From a checkpoint of a small image VAE.
Training: muon at rate 0.0058, 5000 steps, batches of 128.
Data: trained on photos with spoken descriptions (Open Images, Localized Narratives), 3.1 epochs.
Rows from block 5 of the encoder of a small image VAE, named by matrix and row number. Rows with one number belong to one neuron. Each number is 128 + 32 x the weight over its row's rms, rounded and kept within 0 to 255. All counts start at 0. Numbers have three digits each.
After each neuron's rows are labels from the 100 images, of 14976, where the neuron reaches its highest value: "patch colour" is the nearest of a few named colours to the mean colour under the peak; "place" is the part of the image that holds the peak. Only what is clearly more common there than usual is listed. The data: photos with spoken descriptions (Open Images, Localized Narratives). In brackets: how many of the 100.
# fc1: MLP up (encoder.blocks.5.mlp.fc1.weight, 384x96), inputs 0-95
# fc2: MLP down (encoder.blocks.5.mlp.fc2.weight, 96x384, transposed), outputs 0-95

fc1.162:135113141203114128144156102164111133132138108159138108047129135151134105145141078137140132062149143088135167095080169099117139060170048108089066098182176161101153131166141095173132133157098117160150133183137101155128116152151088157134106100151101153205094074147133102161136128143176117127
fc2.162:131117116132063149127159179107082131117131100147103106165086146128120115141160122117129102133123145099151153138099111111133071135174045135081095088111124183133174141057106126146111065204130123111166175052147198124140111188112129065118184124146115138147118091160162128146143173104147151162
patch colour: black (65)
place: bottom right (35)

fc1.123:161147124162139128107157091146116120097121130131109219145108120094170146102161125129151137150104130145088120135172098090102149107135009120140095113070099124100113144170101161156176120150142133110134149108198126118001115141151154118160121126129134134093150132161134100190155121078096167111
fc2.123:101117141192106138165058145163110133105107093147129150102105120150214160147108136170124118152142131124037151105100149117096133145119117045140091117149098139107117124163143119178131158122124143124151062153080145101075102101170135090065176163109186100144118132127134138209174137155131138093
patch colour: grey (61)
place: top right (48)

fc1.69:145147180128121148203113064129161115129115134154087151157118140116136079104129148128042101117125113121132152142159179099120095100137095096106096151090124140129157139145155137174137144194071148144074119098151084160210128131076170183098127113099102117052105134133103127075101175128107137186
fc2.69:098114101115125165088109148188185114164197139106088168109115098068167089118076096128120150110145107135136132102086144123187138143137113152085154108100122090135135107114077129141167064128137180153103113108159139159121191139104116114177117173132094199081160095182072139138115172100079158159
patch colour: black (75)
place: top right (62)

fc1.153:121194130192118143148177093159165116105140102149111159123085142120095087126139130138114195128098077088110114123135085117125113111130134132130133149085052127128184023118100106181163097129139156128139084124158112149167149149106192071117116125126121151072134126148227134135159154102121118087
fc2.153:122147137200130091141113156111173130149099082148108149131121158085122134103144107138130149080123141130122115143112189156159150098065121071119159122122171150133137108112148144069070126085125154176188153089061156127096171133105167203143154172131135162093100180084101110107122061139150054110
patch colour: grey (67)
place: top right (55)

fc1.142:125122083176084116165116067226109096058094138113129099118145153187142072142138136131099133116154180144180123123114167150125122095148138113114095095080110132165185113164091090146160111185104122155091136144091075152140063120085172157158120163156134142103131102140077123136113154157094177148
fc2.142:115142131191087191102122171077112106089074121140119107112156147151142197117137124123158090120160071120150163111092144106108117112145113128154123134137111131127140108126121088129070132163117124119145155119226153199069216107122130132100109152115090139144142115168179111114163156050114060124
patch colour: black (33)
place: top right (32)

fc1.373:132124062146130110141120143135119075105136116097107134164140140146118081132182143142144097121166143097180187190120140145130146174149175105200145112127187092148112121171086089192149064084093089094097150094089118186157123118122141165165138156138179166149182145079146123155068145125109132094
fc2.373:119141133173143085115158120129158087125105214138087135119154107138142140145132100114120125120112058109146136055092122133132106118170118113114194142106114094135179136131046067146111179129118154160149173127149098140127194116137089167143162161111067141119160166110144088132114178074039104142
patch colour: black (44)
place: top left (70)

fc1.372:104165131134150162120082119186097122107139105105167122122143158141134141124115148077162114164165135131119164121159129168165192085096110071121125215131138153155174102123170153089134165087156090095080157107099134148064082109151182156165122145059114149143095130092082122112188142157083075158
fc2.372:107145118166149131102101113116149105120117222109106088136168106123127171108164136162156124111161052133154140041071179115125131118119095150136168175118160083123152092081105088125145180162104120145123135136130088154131191123117097139087135165116103165083158112127160161134061180071098082147
patch colour: white (27)
place: top left (47)

fc1.95:167146132170189173109140181178093095093205056125158145141128141090083099125142102140140132083153125094183128117147082068177127169120103131136164131102125173175098117116128148160112122116114085080089146152124116166120139139128155082059120107112171109174144174099064147125131129110086181132
fc2.95:201145117158107122139141134137116201102105161117083143061132130110172095153085144071139173132121155113155148091170148119171106074124191122121145190101141110144182154131155120121134057135065189110118161106134137169089107103067104151105130126078108138124103126137100146110053114158088123169
patch colour: grey (62)
place: top right (42)

fc1.20:173178115128152166133179123149134137128137099110132131124133110116051142187139127139145150072162122097121113078094152142153069160086158052186155096160070134129114102111129117134148135125110061060186151133129116113153149101102133096163122180037104150145105143077116122130175122161074123146
fc2.20:123111147126168138105120092183115161076092163161113130021182166171203141106163116100118169109183139137125121125142152151119101143117094156092129138130046143084127131146126133087127106094106175153086189103130150079132113177164131144097089079156060114121130133097109130116134181152092136144
patch colour: white (32)
place: top left (51)

fc1.158:212135185111143163159158129100129117143137108117112103124131115109144124165106059154163062124157147164175122119095139109115093073122117150094172081058145126113117149110123183100139076174139179129154159123136114141153140168127090147186128131197105117068046087114120076081122145118115127149
fc2.158:128136140160161159117148119154133108170093147140094134083092137181162105091094101116147057110088119142158117089088156118176108104179148099126150092121065153130144113209122073153088193086076110110185155178120134147164109040162161133143160122116098156119187112150143117130125155105138087108
patch colour: black (32)
place: top left (40)

fc1.34:170136182088167122170134127170119122109120115114125119139126102175153075072139138140094176193162090100135104148135153116130132139081155140140130140108188158118099089136128132139085122119182153172134102137083128134132144140073162127088131098179115137110069015138083127044116151184108145165
fc2.34:163146125132089094044137132099080120142154080139148122153084133121102175097102081146103139172110131077131101100164093127123147100177173068153119110181110121168166118152132106206230164159145128140151116106108155128160092093113124168116072096147139095169151140119196127095102129114153106129
patch colour: grey (61)
place: top right (60)

fc1.164:129132113149121104088105050150130160091109154083145146145156138176118095178130089074174137061181138125164129127097112110098122143100163073152103142097149115190006105107129153144120158139108069153178101159133098084109089155116159125132179143126128146118152123175150130157132166178124142150
fc2.164:121063103163136133158145187109103186101115075073186140128160166122140102105129153135150151104167152111122124158094163135157169064047184137156112122135117117161086145176138135115151158144137148091101141000113182104124143149183149136122088120101148097097104142130134099108150097117119115113
patch colour: white (76)
place: bottom left (38)

fc1.135:094188178149133115148098153150078144149178120105086151122101143154096098088072172135111098166118146169130103117053119152107177118066165097115129116117108137130197113156093138105161085153106116170078095124165163121195110123136160185102151106131104105160088067098107112149138157116102186083
fc2.135:104153131148122094125179145142193144094069079087095112125142161127080179133166077130156168158213125087120093102117186160096120128172136130167111154110115120103093104097166139147130149173129057134125121136147073053114178075122140096149123148154101133160174116087091090106126185109129132148
patch colour: grey (67)
place: bottom right (32)

fc1.261:145095134142162099097173147107107120133074083244064134154176119151154184170126118105135145120102111141125116125119101088115143074128077109091130168103162147133122159116086123113135151075160173137150109077123093160100084112211140069161067117167144128151154112136119134142148097145154149079
fc2.261:124133204182181198105170113201140131153162080170077141134110071141109111128078133184154141139155108165077114143125130164126090134108107106154117144119108130144141087198133092089088108130103093144083118082185118112111130098121102111103122177077134128170104121107111102151126176155080166179
patch colour: grey (60)
place: top right (39)

fc1.243:186154116134166116129082124147113083148144138135107104192124152086119154153171068123147121141139133103126153111144131157133075161180071148117173111108140127056073125020152137176142112161154116143071040142138136125110120192164131112127171078145104134129118113134075126168082143120146113127
fc2.243:126104107089134087118116150109104100194099093208165080174101133174118103145118082183155079176136116084157129097121089072211140097147104121132209077134118155131150132132148145137151135128096127098119129156125146145087132100071099161079152130116084199159140147140107131114148111136179153090
patch colour: black (34)
place: top left (46)

fc1.212:134125114141101124138099147126206112087173111143174184145150161106115122143139124094028115132180065109143126102114173154123124096108106136114131125123096150119225134040125133138132152156094139137173146117150114147158095147112065144124060119164120076136143106168119170129055136149086116140
fc2.212:078094126078175152104109093099148133148143092164086168125068107148096127133132092181146089149201148142139118143070101150169115174130097158189102151073118123149146108153153164094184147105128153099122142111096117119093116171164181080144147114146121175165062167133117105103116157058116096169
patch colour: red (32)
place: bottom left (36)