python train.py --rotation_deg=10 --encoder_inner_norm=false --encoder_patch_size=[2, 2] --decoder_widths=[48, 96, 144, 192] --decoder_blocks_per_level=3 --residual_init="zero_last" --adamw_lr_other_params=0.0012 --grad_clip=5.0 --steps=5000 --weight_decay=0.04
Rows from block 5 of the encoder of a small image VAE, named by matrix and row number. Rows with one number belong to one neuron. Each number is 500 + 50 x the weight over its row's rms, rounded and kept within 0 to 999. All counts start at 0. Numbers have three digits each. After the name is the row's rms in percent of the matrix's.
After each neuron's rows are labels from the 100 images, of 14976, where the neuron reaches its highest value: "place" is the part of the image that holds the peak; "patch colour" is the nearest of a few named colours to the mean colour under the peak. Only what is clearly more common there than usual is listed. The data: photos with spoken descriptions (Open Images, Localized Narratives). In brackets: how many of the 100.
# fc1: MLP up (encoder.blocks.5.mlp.fc1.weight, 384x96), inputs 0-95
# fc2: MLP down (encoder.blocks.5.mlp.fc2.weight, 96x384, transposed), outputs 0-95

fc1.265 125:449413412470517478515569397403489452467479493437555516457496496605535481532569491594598502491485528481451407526537523553487517609549556508534485419520557441458491526545590442525445485491355539553544450489493450530494470543422486507574464512493522442579537485482456520499498499530400494484
fc2.265 122:565538526448477495475481630446432527409467363466446493515526645517425481520516517473501520472495627461418510552526484457543463508531533486495550513539447556538468566425460492460517430522481573465548539359513558464538436512536524499503545536437496538541524503519539490447493564557427544529
place: bottom left (39)
patch colour: black (89)

fc1.0 111:474538506559439536434533485507501489413458472450449555494449525584452540543515502482443486484496527583438430534419568531523562486506659538616507564539423425486456609492516538520528443404504515569451454509539553483528554486469458529446578477542446443607456466552483510449468510461496518466
fc2.0 096:480446554425484530499508451546459556502572507456504500518537475517468451640512503545472455480554460543538519500453494532483482610427538506548558614537541464520478478471566474507557568483593469448521379447426618391544518479441496513539395458525404457570428500443468492513530505509486503488
place: bottom right (43)
patch colour: grey (60)

fc1.161 101:466511465512542528527548468490455506463417499492534484572577521475488444367511507539525504606529526533520468512467578497527582525437468497453586576439539501538376407507471514510518520407488559471528515465397417514541494460504535480497486452382503436500467473473531379502595524541509521606
fc2.161 091:560499513475493544503545557462533470506481490514429431493532469526594499485493434478513572562484443481521562452538524426545428515514483519535496508548499496552434510474556501443566514447594394524487539382501455480470632517521436533457474400504633573585493463438546464558437507378476486495
place: top right (64)
patch colour: grey (60)

fc1.12 091:491447469499517470464539384535376479556484507545501558525573538392469495544512484588581466600491456572543492571603499465476496438546501485527474520438398474461448547427526559517513570616521551480493488499420508520467499492509475504515523455439574468477559416500582498528415514406512509519
fc2.12 089:493551432459522446501595542458498477556549424561476562518547520522617476444490516502460434582587463489547563438546503457394548451562522408546520481500528496513551443457478561463525477452494492491564527533462467488439498446488655405493479590506480469527535527454449429407504436516568495493
place: top right (43)
patch colour: grey (60)

fc1.246 031:475563510603408470520465463496545422520491419487461551555432580566487424517528506516551487487473465449585434529489429449439597486409532535418521475430525445570565404531487473483519502575463535531470482495526540606497488502485495534471485494566436495501526383576414490524498598514545545535
fc2.246 052:511538519527582449453490494487548469502576679564451492469559425536573560446524470542525502493512417453469483433476478531472474494507509555490581487519475443484497486557424416442504510481457507512487529461581436519481630441524498568526497541462457574498552468456550470511470568351459425524
place: top right (63)
patch colour: grey (66)

fc1.317 084:629425525506481547541453538501439486537472518555553418521491559548480452482554539432550505624558565528520589548551450503451436496522468535454539470502525463594503542404520417530513493600464460489547510489465372520449515433510527519529595486457465499456597469443430475528491485474483427455
fc2.317 093:514566494482422620491550465478456457504528467495497483582451479491488542484460466529449456627537573470458549456509537503495461488472445537483473520637443549555421413449524567525559511471476482561467515479452655563557430425471496489503507508468565426485529532428516408523467552489468512416
place: top right (33)
patch colour: black (37)

fc1.259 096:495466430592497496490466489527586489532590482542463536566397498471541594396454455441533479517530529383505456498546474470508518452498583556425481531465610466472469502599478480525402495524503599558416463504552598512482508529498550478481523463578375494507565543478531464567480509525480509495
fc2.259 098:580504533536512440565578493524449467547532565507539528515494500535499416534510419577453431506597487473446384483422466499474551536473483438522421539536532473507495528636359488524512585517470501540446463495539414549460512520461534468512557614517494469495561487534425444431524545452423511506
place: top right (94)
patch colour: grey (60)

fc1.346 122:523505357513442630452479536566549444524517479494505497479451484473516448483463540468481382641528436518447498437520441380435551470447527546565463504506499472488577427478490509514522526434541531521597467527556540621523484524493445499526523550512497534523559439519472541475492544559401487473
fc2.346 112:425432477467497447464426532564577502435538472541530435515497515480474533473563580585552546539545419431459443524487455526544412589518460461454494552537471560473560529420466429564595482439535515473502545460523464490446508444511509486502651519497456508427486362569486545536510513472500573514
place: bottom left (45); top left (34)
patch colour: grey (62)

fc1.347 102:423526597456500516549481502539490490573492476502458478520539525526457490509438427483414529538466482496420471442442485544439445565558496543551357470387497496434586388471515532565431461481515508459513517500590510466490490509480530522495586531559532556464542625578520573523472560520424427502
fc2.347 107:460500469513505598579569412540446566491544454524514579561576488491504508406460495610480536453539415480464495487543525461473449443500571468462419501525436509492503572539494463463552515553469470488434462482438438542497543556534580442510458465500451540527533645450524466471586414442428558462
place: top left (93)
patch colour: grey (64); pink (25)

fc1.325 098:501449503519470466484509538499425457465612467650556528500429556522430458444530474526491515501528462498514522471623467521470510525511520538425518487529495545457485505391512544512544546485514585484449509479645444425604477559435542495475565504590540462434523470494542437481436445397485543475
fc2.325 093:444493515518514485521473460567601541429437526559496488471473490496471457530580451426565438510505474475564414470555507477533531448399721537518507553503464502548540510481505494492468491454434528448489529474486605471546459475511467544578526539532483488490515546568414515532432539440569418426
place: top right (46)
patch colour: grey (64)

fc1.80 141:518553499505498501560557443445502532583444415491585476545457498488458485498578527535439552487483452477484490506438386395507495412517523515489521520474466513577543322516498505484553601498395458451520423507499576547627504466497508478552540531529516488475494442582443545465583526526511479480
fc2.80 116:530510528456511476484479516541600531494581479505500505515447412418507549485537551490580570542432559463429458503492507609571459483523488443559567477513472534494396555446582490463534428503558435585500462370504457446473433478537445588567504492552572440505477555461531394513502456439486469480
place: top right (48); top left (39)
patch colour: grey (67)

fc1.30 151:477478451481508518530514487432510467450490502529490588434451538580527424523539497551649453528501476461485408524527612512510449520546514507427452428577501393450507527523541484561477482517336493502536427522481440548524540528453520537576516514508534439419503480521504478557448570567399548533
fc2.30 123:459517417408458555450548608578414458421526422453409523495526490482524477503415502456554477487503562477530497526532497407604441533537492467502474397551533458504527467462453552420411450522513477467546539533567490476530523495529544485502547480446579515568463469567473534509409552568455551598
place: top left (35)
patch colour: black (75)

fc1.157 113:468454457543470478499490404474474515439438528419597436457537498484591443503541479604509531496496522385504611524544494510463419492598523465529493464484488591444451509519552517555504485443445470574420459462477456509430488506422549464540449510485505549426520521455523508458494606575532526628
fc2.157 136:478481517530490550519477596412489536511534407375483457513500537497480492466485533477548444377541514417451586435419542513498442468562518491504542459482500554440488597494438487483436565517442492475566507388540605410527460548519482517544541552431549499559541438484490538446507519498586526584
place: bottom right (40)
patch colour: black (76)

fc1.329 078:577529470486516452476550570452540510507430435546518514510463469525375566582601441525428496410479483515568423490417392446491480456484474445543580507524478520476506430534571502509525523624497515444443446474462474585485520550441566513501534479537447502496466485394612545503553491554479470512
fc2.329 075:503534514521527521456545455601535497521456612504459439441544433478550531569565489565600528496486496553452451514353624454565461451481483476481498486492470511462447564553413450580475524533483475586534499524489455514395567469519493533556532517467459535424442595488479488491484512459493384507
place: top left (47); top right (34)
patch colour: grey (61)

fc1.71 107:462423407552402478476550449535457461450528550488519529530447524547486520528409457525495516511568596464520531527565451523437470495564499419525445394474563534505490492504515432507491511490443478566420447529531429534529499528396554502590512498551563577434581437508512476526508658553450487514
fc2.71 122:540527478491444584486430522454582475523501491389526440494445523518493548498520499508489475467502451437493539451484528532534478498563580516482512453471434518469599610528396428517368549553445503485538480315594598540506487498555499462553530511471500512563486489490506479443505568483487592517
place: bottom right (39)
patch colour: black (79)