From a checkpoint of a small image VAE: decoder activation silu, decoder widths [48, 96, 144, 192].
Rows from block 7 of the decoder, named by matrix and row number. Rows with one number belong to one channel. Each number is 128 + 32 x the weight over its row's rms, rounded and kept within 0 to 255. All counts start at 0. After the name is the row's rms in percent of the matrix's.
# convs0: first 3x3 conv (decoder.decb.1.2.convs.0.weight, 96x96x3x3), inputs 72-95, a 3x3 kernel for each
# convs1: second 3x3 conv (decoder.decb.1.2.convs.1.weight, 96x96x3x3, transposed), outputs 72-95, a 3x3 kernel for each
convs0.87 097 [128 111  88 111 111  99 112 117  95 140 163 181  96 140 117 114 218 148 107 102 114 103 119 116 136 109 130  73 148 131  79 164 133  52 110 149 119  96  13  78 183 135 130 134  97 131 158  84 123 148 157 111 145 172 115 108  54 170 155 112 158  99  67 110  63  56 158 111  60 164 155 119 131 102  64 111 136  97 138 128 134 135  65  67 145 141 143  78 144 141 141 153 156 136 146 162 115 133 110 109 120 144  89 126 147  56  91 127 135 106 137 123 150 121  49  89  99  69 148 204 127 144 155 125 142 124  88 132 126 225 161 145  41  75 134  84  91 154 161 132 132 148 136 119 114 103  73 116 136  93 118  98  66 116 111 118 151 129 130 127 117 103 132 138  94 111 181 172   8  81 137 126 114  84 121 146 140 103 146 133 130 140 125 115 133 157 122  80  85 101 103  47 168 161 111  48  94 132  77 105 127 136 172 154 117 119 118 200 141 216 115 135 163 155 152 146]
convs0.88 103 [147 149 122 136 140 120 139 149 136 157 127 128 192  94  59 124 135  91 139 137 148 132 177  88 131 179 109 176 181 184 255 176 117 132  93  82 147  97 108 104 108 152 161 170 160  97 112 207  55 115 181  96 156 134  83 150 124 124 157 115 180 164 143 136 136 154 168 159 140 138 142  91  92 114 120 125 120  82  76  66 110 112 113 151 173 103 121 130  51  49 133 118 104 150 128 137 133 116  82 129 124 120 104  89  99  94  72  84 166 139 153 140 160  91 151 108  71 154 152 137 163 218 154 130 161 138  57  91 188 172 172 203  97 138 175 140 121 163 141 143 148 157 126 159 191 183 144 166 150  89 174 119  63  55 154 117 159 240 161 144 166  95 123 143  99 107 131 109  83 127 131 143 174 122 157 159 121 120 138 117 157 155 127 135 171 157 102 148 136 131 103 112 116 130 133 133 156 129 182 146 134 135  75  87 184 121 164 207 112 137 161  43 137 109 109 122]
convs0.89 105 [ 93 107 140 133 123 142 117 123 132 198 169 165  98  84 129 175 148 221  99  84 135  84 132 217  38 121 173  56  99 156 161 181 156 192 207 128 133 165 153  81 152 171  62 112  97  97 133 126 117 175 146 109 110  77 248 216 193 164 153 155 155 110  84 189 157 113 118 114 108 111  95  77 124  90 109 130 143 147 114 103 122 195 122 133 128 112 135 104 158 154  71  92  98 113 133 124  97 137 110 163 147 136 119 119 120 120 118 138 175  99  85 169 133  94 128 106  61 136 128 135 169 110 124 158 117 151  90 111 232  85 118 182 153 140 121  87 146 149 132 103 160 148 138 218 199 142  94 143 142  97 133 114  89 105 125 122 152 139 122 135 113  99 105 129 113 164 175 118 113 149 115  99 113 148 117 141 152 155 155 155  88  98 143 107 123 162 100 138 136 132 148 128 137 168 139 136 138  84  98  73  94 175 115  79 137  86  55 103  88 145  98  99 138 140 141 169]
convs0.90 098 [114 122 129 136 108 111 130 118 104 123 148  38 161 166 155 142 134 157 161 129 122 115 164 168 133 124 141 122  96 117 174  92 117 187 119 111 143 167 255  70 119 182  56 127 117 163 115 169 102 149 203 148 147 177 122 148 142 127 138 128  92 136 138 141 123 204 164 109 206 139  93 160 105 140  87 148 185 133  52 126 135 177 123 115 159  88 130 194 109 112 126 127 148 128 124 151 121 147 121  86 112  85 126 136 126 183 139 134 120 180  78 129 115  82 146 130 154 122 151  54 155 153  60 114 140 129  93 132 171 102 158 134 134 155 120 104 166 142  81 125  97 121 113 124 132 143 150 159 135 120 138 133 111 131  91 167 127 110 172 120  75 131 154 111 146 158 151 160 115 118 105 111 135 164 133 145 210 156 142 175 110 146 164 100 163 169 100 115 124 116 110 111 101 132 155 126 168 135 153 164 151 108  95  86 126 181 180 163 191  15 134 177  56  72 134 130]
convs0.91 097 [131 139 157 103 104 136  84  79 113  79  58 130 134 109 151 115  62  98 173 164  90 166 174 126 157 176 114 220 106 137 158  52 127 157  91 162 101 138 113  65 154 122  35 141 104 102 126 109 138 114 129 120  82 114 162 212 124 133 196 141 105 160 171 123 129  97 132 102  90 137  98  95 149 108 160 122  84 134 149  89 180 135 154  96 149 207  92 111 169 114 107 118 116 145 104  86 123 112 110 119  85  96 124 132 117  87 127 104 155  94 166 108  78 121 153  82 145 113 102 106 152 112  98 159 100  54 150 139 139 127 109 141 109 163 114  95 134 142 114 151 144 112 100 139 124 124 150 116 137 149 112 164 184 127 183 151 144 174 151 154 180 155 173 120 105 174 150  96 154 144  82 148 114 208 115 111 194  95  99 143 134  99  94 122 113 118 118 100 123 151  96  93 157  78 115 199 135 150 170 114  98  80  48  76 110  72 126 139 210  73  95 151  53 104 150  98]
convs0.92 098 [157 193 154 124 156 135 125 162 132 129 109 113 233 190 171 133 124 157  66 103 111 133 158 153 140 125 135 171 210 113 168 163  99 124 145 130 173 132 113 123  90  77 103 137 135 137 111 104 112  93  58 145 147 120 114 146 144 117  97  90 110  82  68 187 162 145 255 255 198 227 209 183 138  97 115 118 109 160 106 139 159 147 179 122 109 175 125 115 154 145 126 136 101 143 143 114  86  83  71 145 154 131 126 147 117 122 133 100 138 127 145 124 117 173 154 139 155 117 167 145 147 184 177 124 123  94 129 146 111 160 144 118 129 106 111 119 136 178 112 129 185 151 195 228 149 201 185 120 150 159 109 122  99  83 118 124 113 148 151  87 107 108 144 125  92 215 213 165 110 110 106 155 183 170 156 164 142 110 111 105 143 176 178 117 145 158  80  97 107 101 149 139  90  95 160 166 144 153 169 175 138 163 186 181  79 114 101 140  96  82 167 176 146  86 117  85]
convs0.93 102 [100 135 127 108 143 142  95  95  80 165 171  89 144 144 101 131 119 118 157  63 123 152  85 104 160 147 116 181 249 164 184 164 165 130 165 114 117  82 105 124 150 125  60 143 127 147  81 158 117 122 165 151 173 189  97  56   9 116  70 100 128  76 112 117 100 154 133  99 129 155 136 169 164 150 111 123 125 107  59  94 120 120 141 107 127 196 137 111 167 139 127 127 118 138 159 139 116 164 116  89  65  85 124 124 147 123 151 178 157 138 184 121 104 136 133 135  86 122 180 129 103 104 124 192 137 126  68 143 111 151 174 131 143 141 133 143 204 186  92 101 123 149  83  60 127 127 119 106 106 134  85 103 113  63 120  91 113 176 139 122 131 126 146 145 173 199 163 169 133 182 183 152 156 133 120 142 110  94 165 145  88 126 125 128 176 157 116 162 150 106 151 218 102  95 167 111 185 140 100 103 113  35 100 158  84 148 166 245 158 103  78 125 127 103 134 162]
convs1.87 092 [121 127 103 157 174 153 130 108 125  89 111  92 148 164 150  85 101 160 145 146 134 120 168 150  77  91 101 164 179 161 109  94  91  95  89  76 110 167 117 125 145 139 173 151 149 181 150 143 163 114 116 191 139 142 149 128 116 146 147 131 140 114 102 122 115 133 192 178 154 142 163 119 113  93  89  79  89  88 124 121 123  80 141 143 130 140 201 198 158 154 124 120 138  76  90 124 128  80 100 115 160 162  96 126 140  78 127 131 146 135 157 107  56 112 211 144 106 200 176 149 134 138 152  83 102 161 143 174 164 130 134 139 138 145 159 109 134 161  76  57  82 160 136 137 119 112 114 160 178 158 146 159 139 120 113 168 167 135 136 139 144 150 131 114 120 144 158 139 109 122 111 160 175 124 206 167 138 126 152 145 113 143 161  66  81 119 135 127 148  94 137 126  83 128 119  62  64  63 132 141 119  89 121 153 179 168 165 164 162 186 116  94 128 137 124  91]
convs1.88 099 [205 181 153 133 156 178 115 164 203 126 147 130 149 169 123  73 143 115 124  84  83 141 112 138 102 126 144 160 184 123 132 120  77 100  59  71 110 140  84 112 111  85 101 137 106 160  85 146  79  98 167 103 164 133  95 115  85  44  87 141 102 109 148 146 131 113 114  54  83 111 103 110 146 139 167 169 186 157 138 181 124 154 176 158 137  84 183 107 123 161 140 149 128 112  97 137 116 135 138  44  79  83 151 163 128 116 120 103  82  87 163  94 137 175 118 138 147 147 105 143  86 110 177 104  52 104  54 115 122 143 134  95 135 134 123 161 165 141 136 164 149 135 133  99 111 159 104 148 136  85 186 137 107 138 168 119  99  55  66  44  61 120 140 138 144 131 126 173 115  98 168 107  80 144 158 178 191 153 126  99  54 142 116  75 111 148 154 141 128  87 121 133 168 146 180 169 107 192  64 107 132 201 157 103 162  92 103 132 130 145 174 131 125 133 140 104]
convs1.89 100 [128 137 175 153 157 176 152 159 189 104 101 106  77 111 122 139 146 146 138 120 114 169 165 149 148 154 138 129 135 103 112  88  96 117 113 136 136 168 137 140 161 165 112 130 112 122 108 108 120 104  76 118 114  82 143 138 128 117 119 117  46  37  35 161 155 145 152 149 147  93  94  93 124 116 114 128 133 129 164 176 180 113 129 130  96 140 106  79 129  87 136 131 139 163 128 150 175 151 179 142 156 160  90 120 159 141 182 191  98 122 114 125 117 114 113 112 114 119 137 146 125  98  95  52  43  62 143  95  89 118 100 109 100 119 117 142 144 131 147 108  70 122  92  83 153 174 143 154 162 137 151 170 125 133 142 128 118 105 145 163 190 212 136 155  96 121 112  85 162 152 139 116 144 131 135 158 176 143 176 202  98 160 148 134 165 160 138 133  88 172 146 135 118  98 102 133 127 133 171 144  98  94  98  73 103 122 117 155 143 166 140 158 176 126 137 139]
convs1.90 101 [ 99  71 107 102 127 183 141 114 139 133 134 169 153 111 178 153 105 128 123 147 171 142 180 197 127 141 146 129 122 139  93 118  98 141 169 141 112 113 162 105 156 164  90 131 155  87 119 137  79  62  97  84  80 101 151 127 159 146 113 144 135 114  94  94  92 142 102  89 112 136 101  83 147 147 131 143 150 160 124 165 158 123 103  95 161 113  62 137 140 114 125 111 208  44  18 146 110 114 130 162 145 127 169 156 139 162 113 121 124 118 121 142 109 107 168 134 114 143 122 136  96 108 126  79 134  89 165 161  82 178 125  82 162 125  98 120 110 156 104  78 136 137  92  91 115  42  50 138  72   0 137 155 135 141 168 144 113 158 202 105 172 196 162 142  99 128 123 129  81 115 163 103 119  79  82  56 135 117  51 183 152 182 125 143 181 131 131 135 108 128 126 124 136 127 131 125 118 157 113 102 110 120 107  57 110 164 138 115 122 122 115 109 113 113  76 107]
convs1.91 099 [125 145 200  76 121 198 107 147 144 142 175 171 157 149 166 149 147 193 110 192 140 117 176 134 173 179 120 172 139 191 188 131 126 199 128  95 130 144 146 146 181 173 125 152 172 158 195 151 177 141 137 191 138 165  85 120 122 136 126 128 185  95 128 101 154 180 120 129 163 127 134 141 161 144 127 164 153 134 158  75 137 140 109 127 130 108 149 123 109 166 163 131 139 119 136 129 119 116 140 143 135 144 140 112 123 130 161 154 143 121 106 134  86 106 137 128  89 149 124 197 127 161 166 124 208 107 139 114 108 111  82  71  61  59 124  39  91  95  69  89 126 124 106 137 140  88 140 102 107 141 104 172 166  86  36 110  76  46  86 111  54  81 164 106 179 148 143 148 127 180 158 107 143 148 118 130 171 115 101 142 198 159 155 161 164 152 117 111 128 133  96  94 130 100  96 119  99 134 107 169  97 156 122  90 160 116  92 119  97 166 163  95 165 170  80 150]
convs1.92 093 [118  94 119 142 146 176 172 167 130 177 147 138 135 123 132  96 127 148  67 116 142  60  79 129  90  83  75 116  91 131 128  91 125 122 126 152 127 122 151 124 143 134 147 153 119 102  87 155  83  83 165 124 142 168 111 133 155 134 160 214 152 171 212  81  60  73 114  68  86 137  72  89  67 105 139 110 135 134 133 137 104 128 125 152  86  77 145 145 107 134 143 170 169 130  98 156 146 105 126 126 109 108 111  84 107  87  74 132 102 101  64 122 168 116 154 196 167 177 226 224 137 142 167 150 134 146 119 138 138 147 164 169 142 189 218 160 167 129 148 132 157 155 142 160 163  89 152 196 127 125 163 168 139 179 157 154 142 137 135 128 161 160 150 115 127 114  80  89 158 148 158 185 202 226 177 152 142 178 155 142 133 113  94  91 113 133 127 135 166 180 192 151 168 174 156 122 168 168 162 171 145 167  98  88 154 131 118 191 194 154 144 159 122 125 141 121]
convs1.93 105 [163 163 146 126  76  88 134 135 114 126 122 172 140 133 109 119 173 107 150 172 199 128 131 167 131 140 112 200 100  71 106  65  86 137 111 126  78 157 157 119 156 127 184 178 142 102 157 156  96 113 167  87  95 181 108 120 146 120 179 147 154 201 154  67  71 129 126 125 125 109  91  67  96 123 180  78 136 128 107 108 121 127 106 124 159 114 115 118  52  93 149 141  86 181 197 107 150 145 128  90 166 151 137 170 190 158 170 155 175  95  98 167  89  69 130 121  95 161 159 142 161 125 166 144 166 179 140 131 175 133 138 202 125 127 161  75  87  95 100  33  71 138 124 139 164 135 129 133 156 145 105 177 185 120  91  87 139 113 104  93  74 122  93 111 159 109 130 173 142  89 120 152 175 154 114 145 170  93  87  95 130  85 114 143  91  86 161 114  96 108 106 125 110 108 110 133 110 138  64 122 125  85  94 174 141 126 160 147 129 159 138 116 130 120 147 118]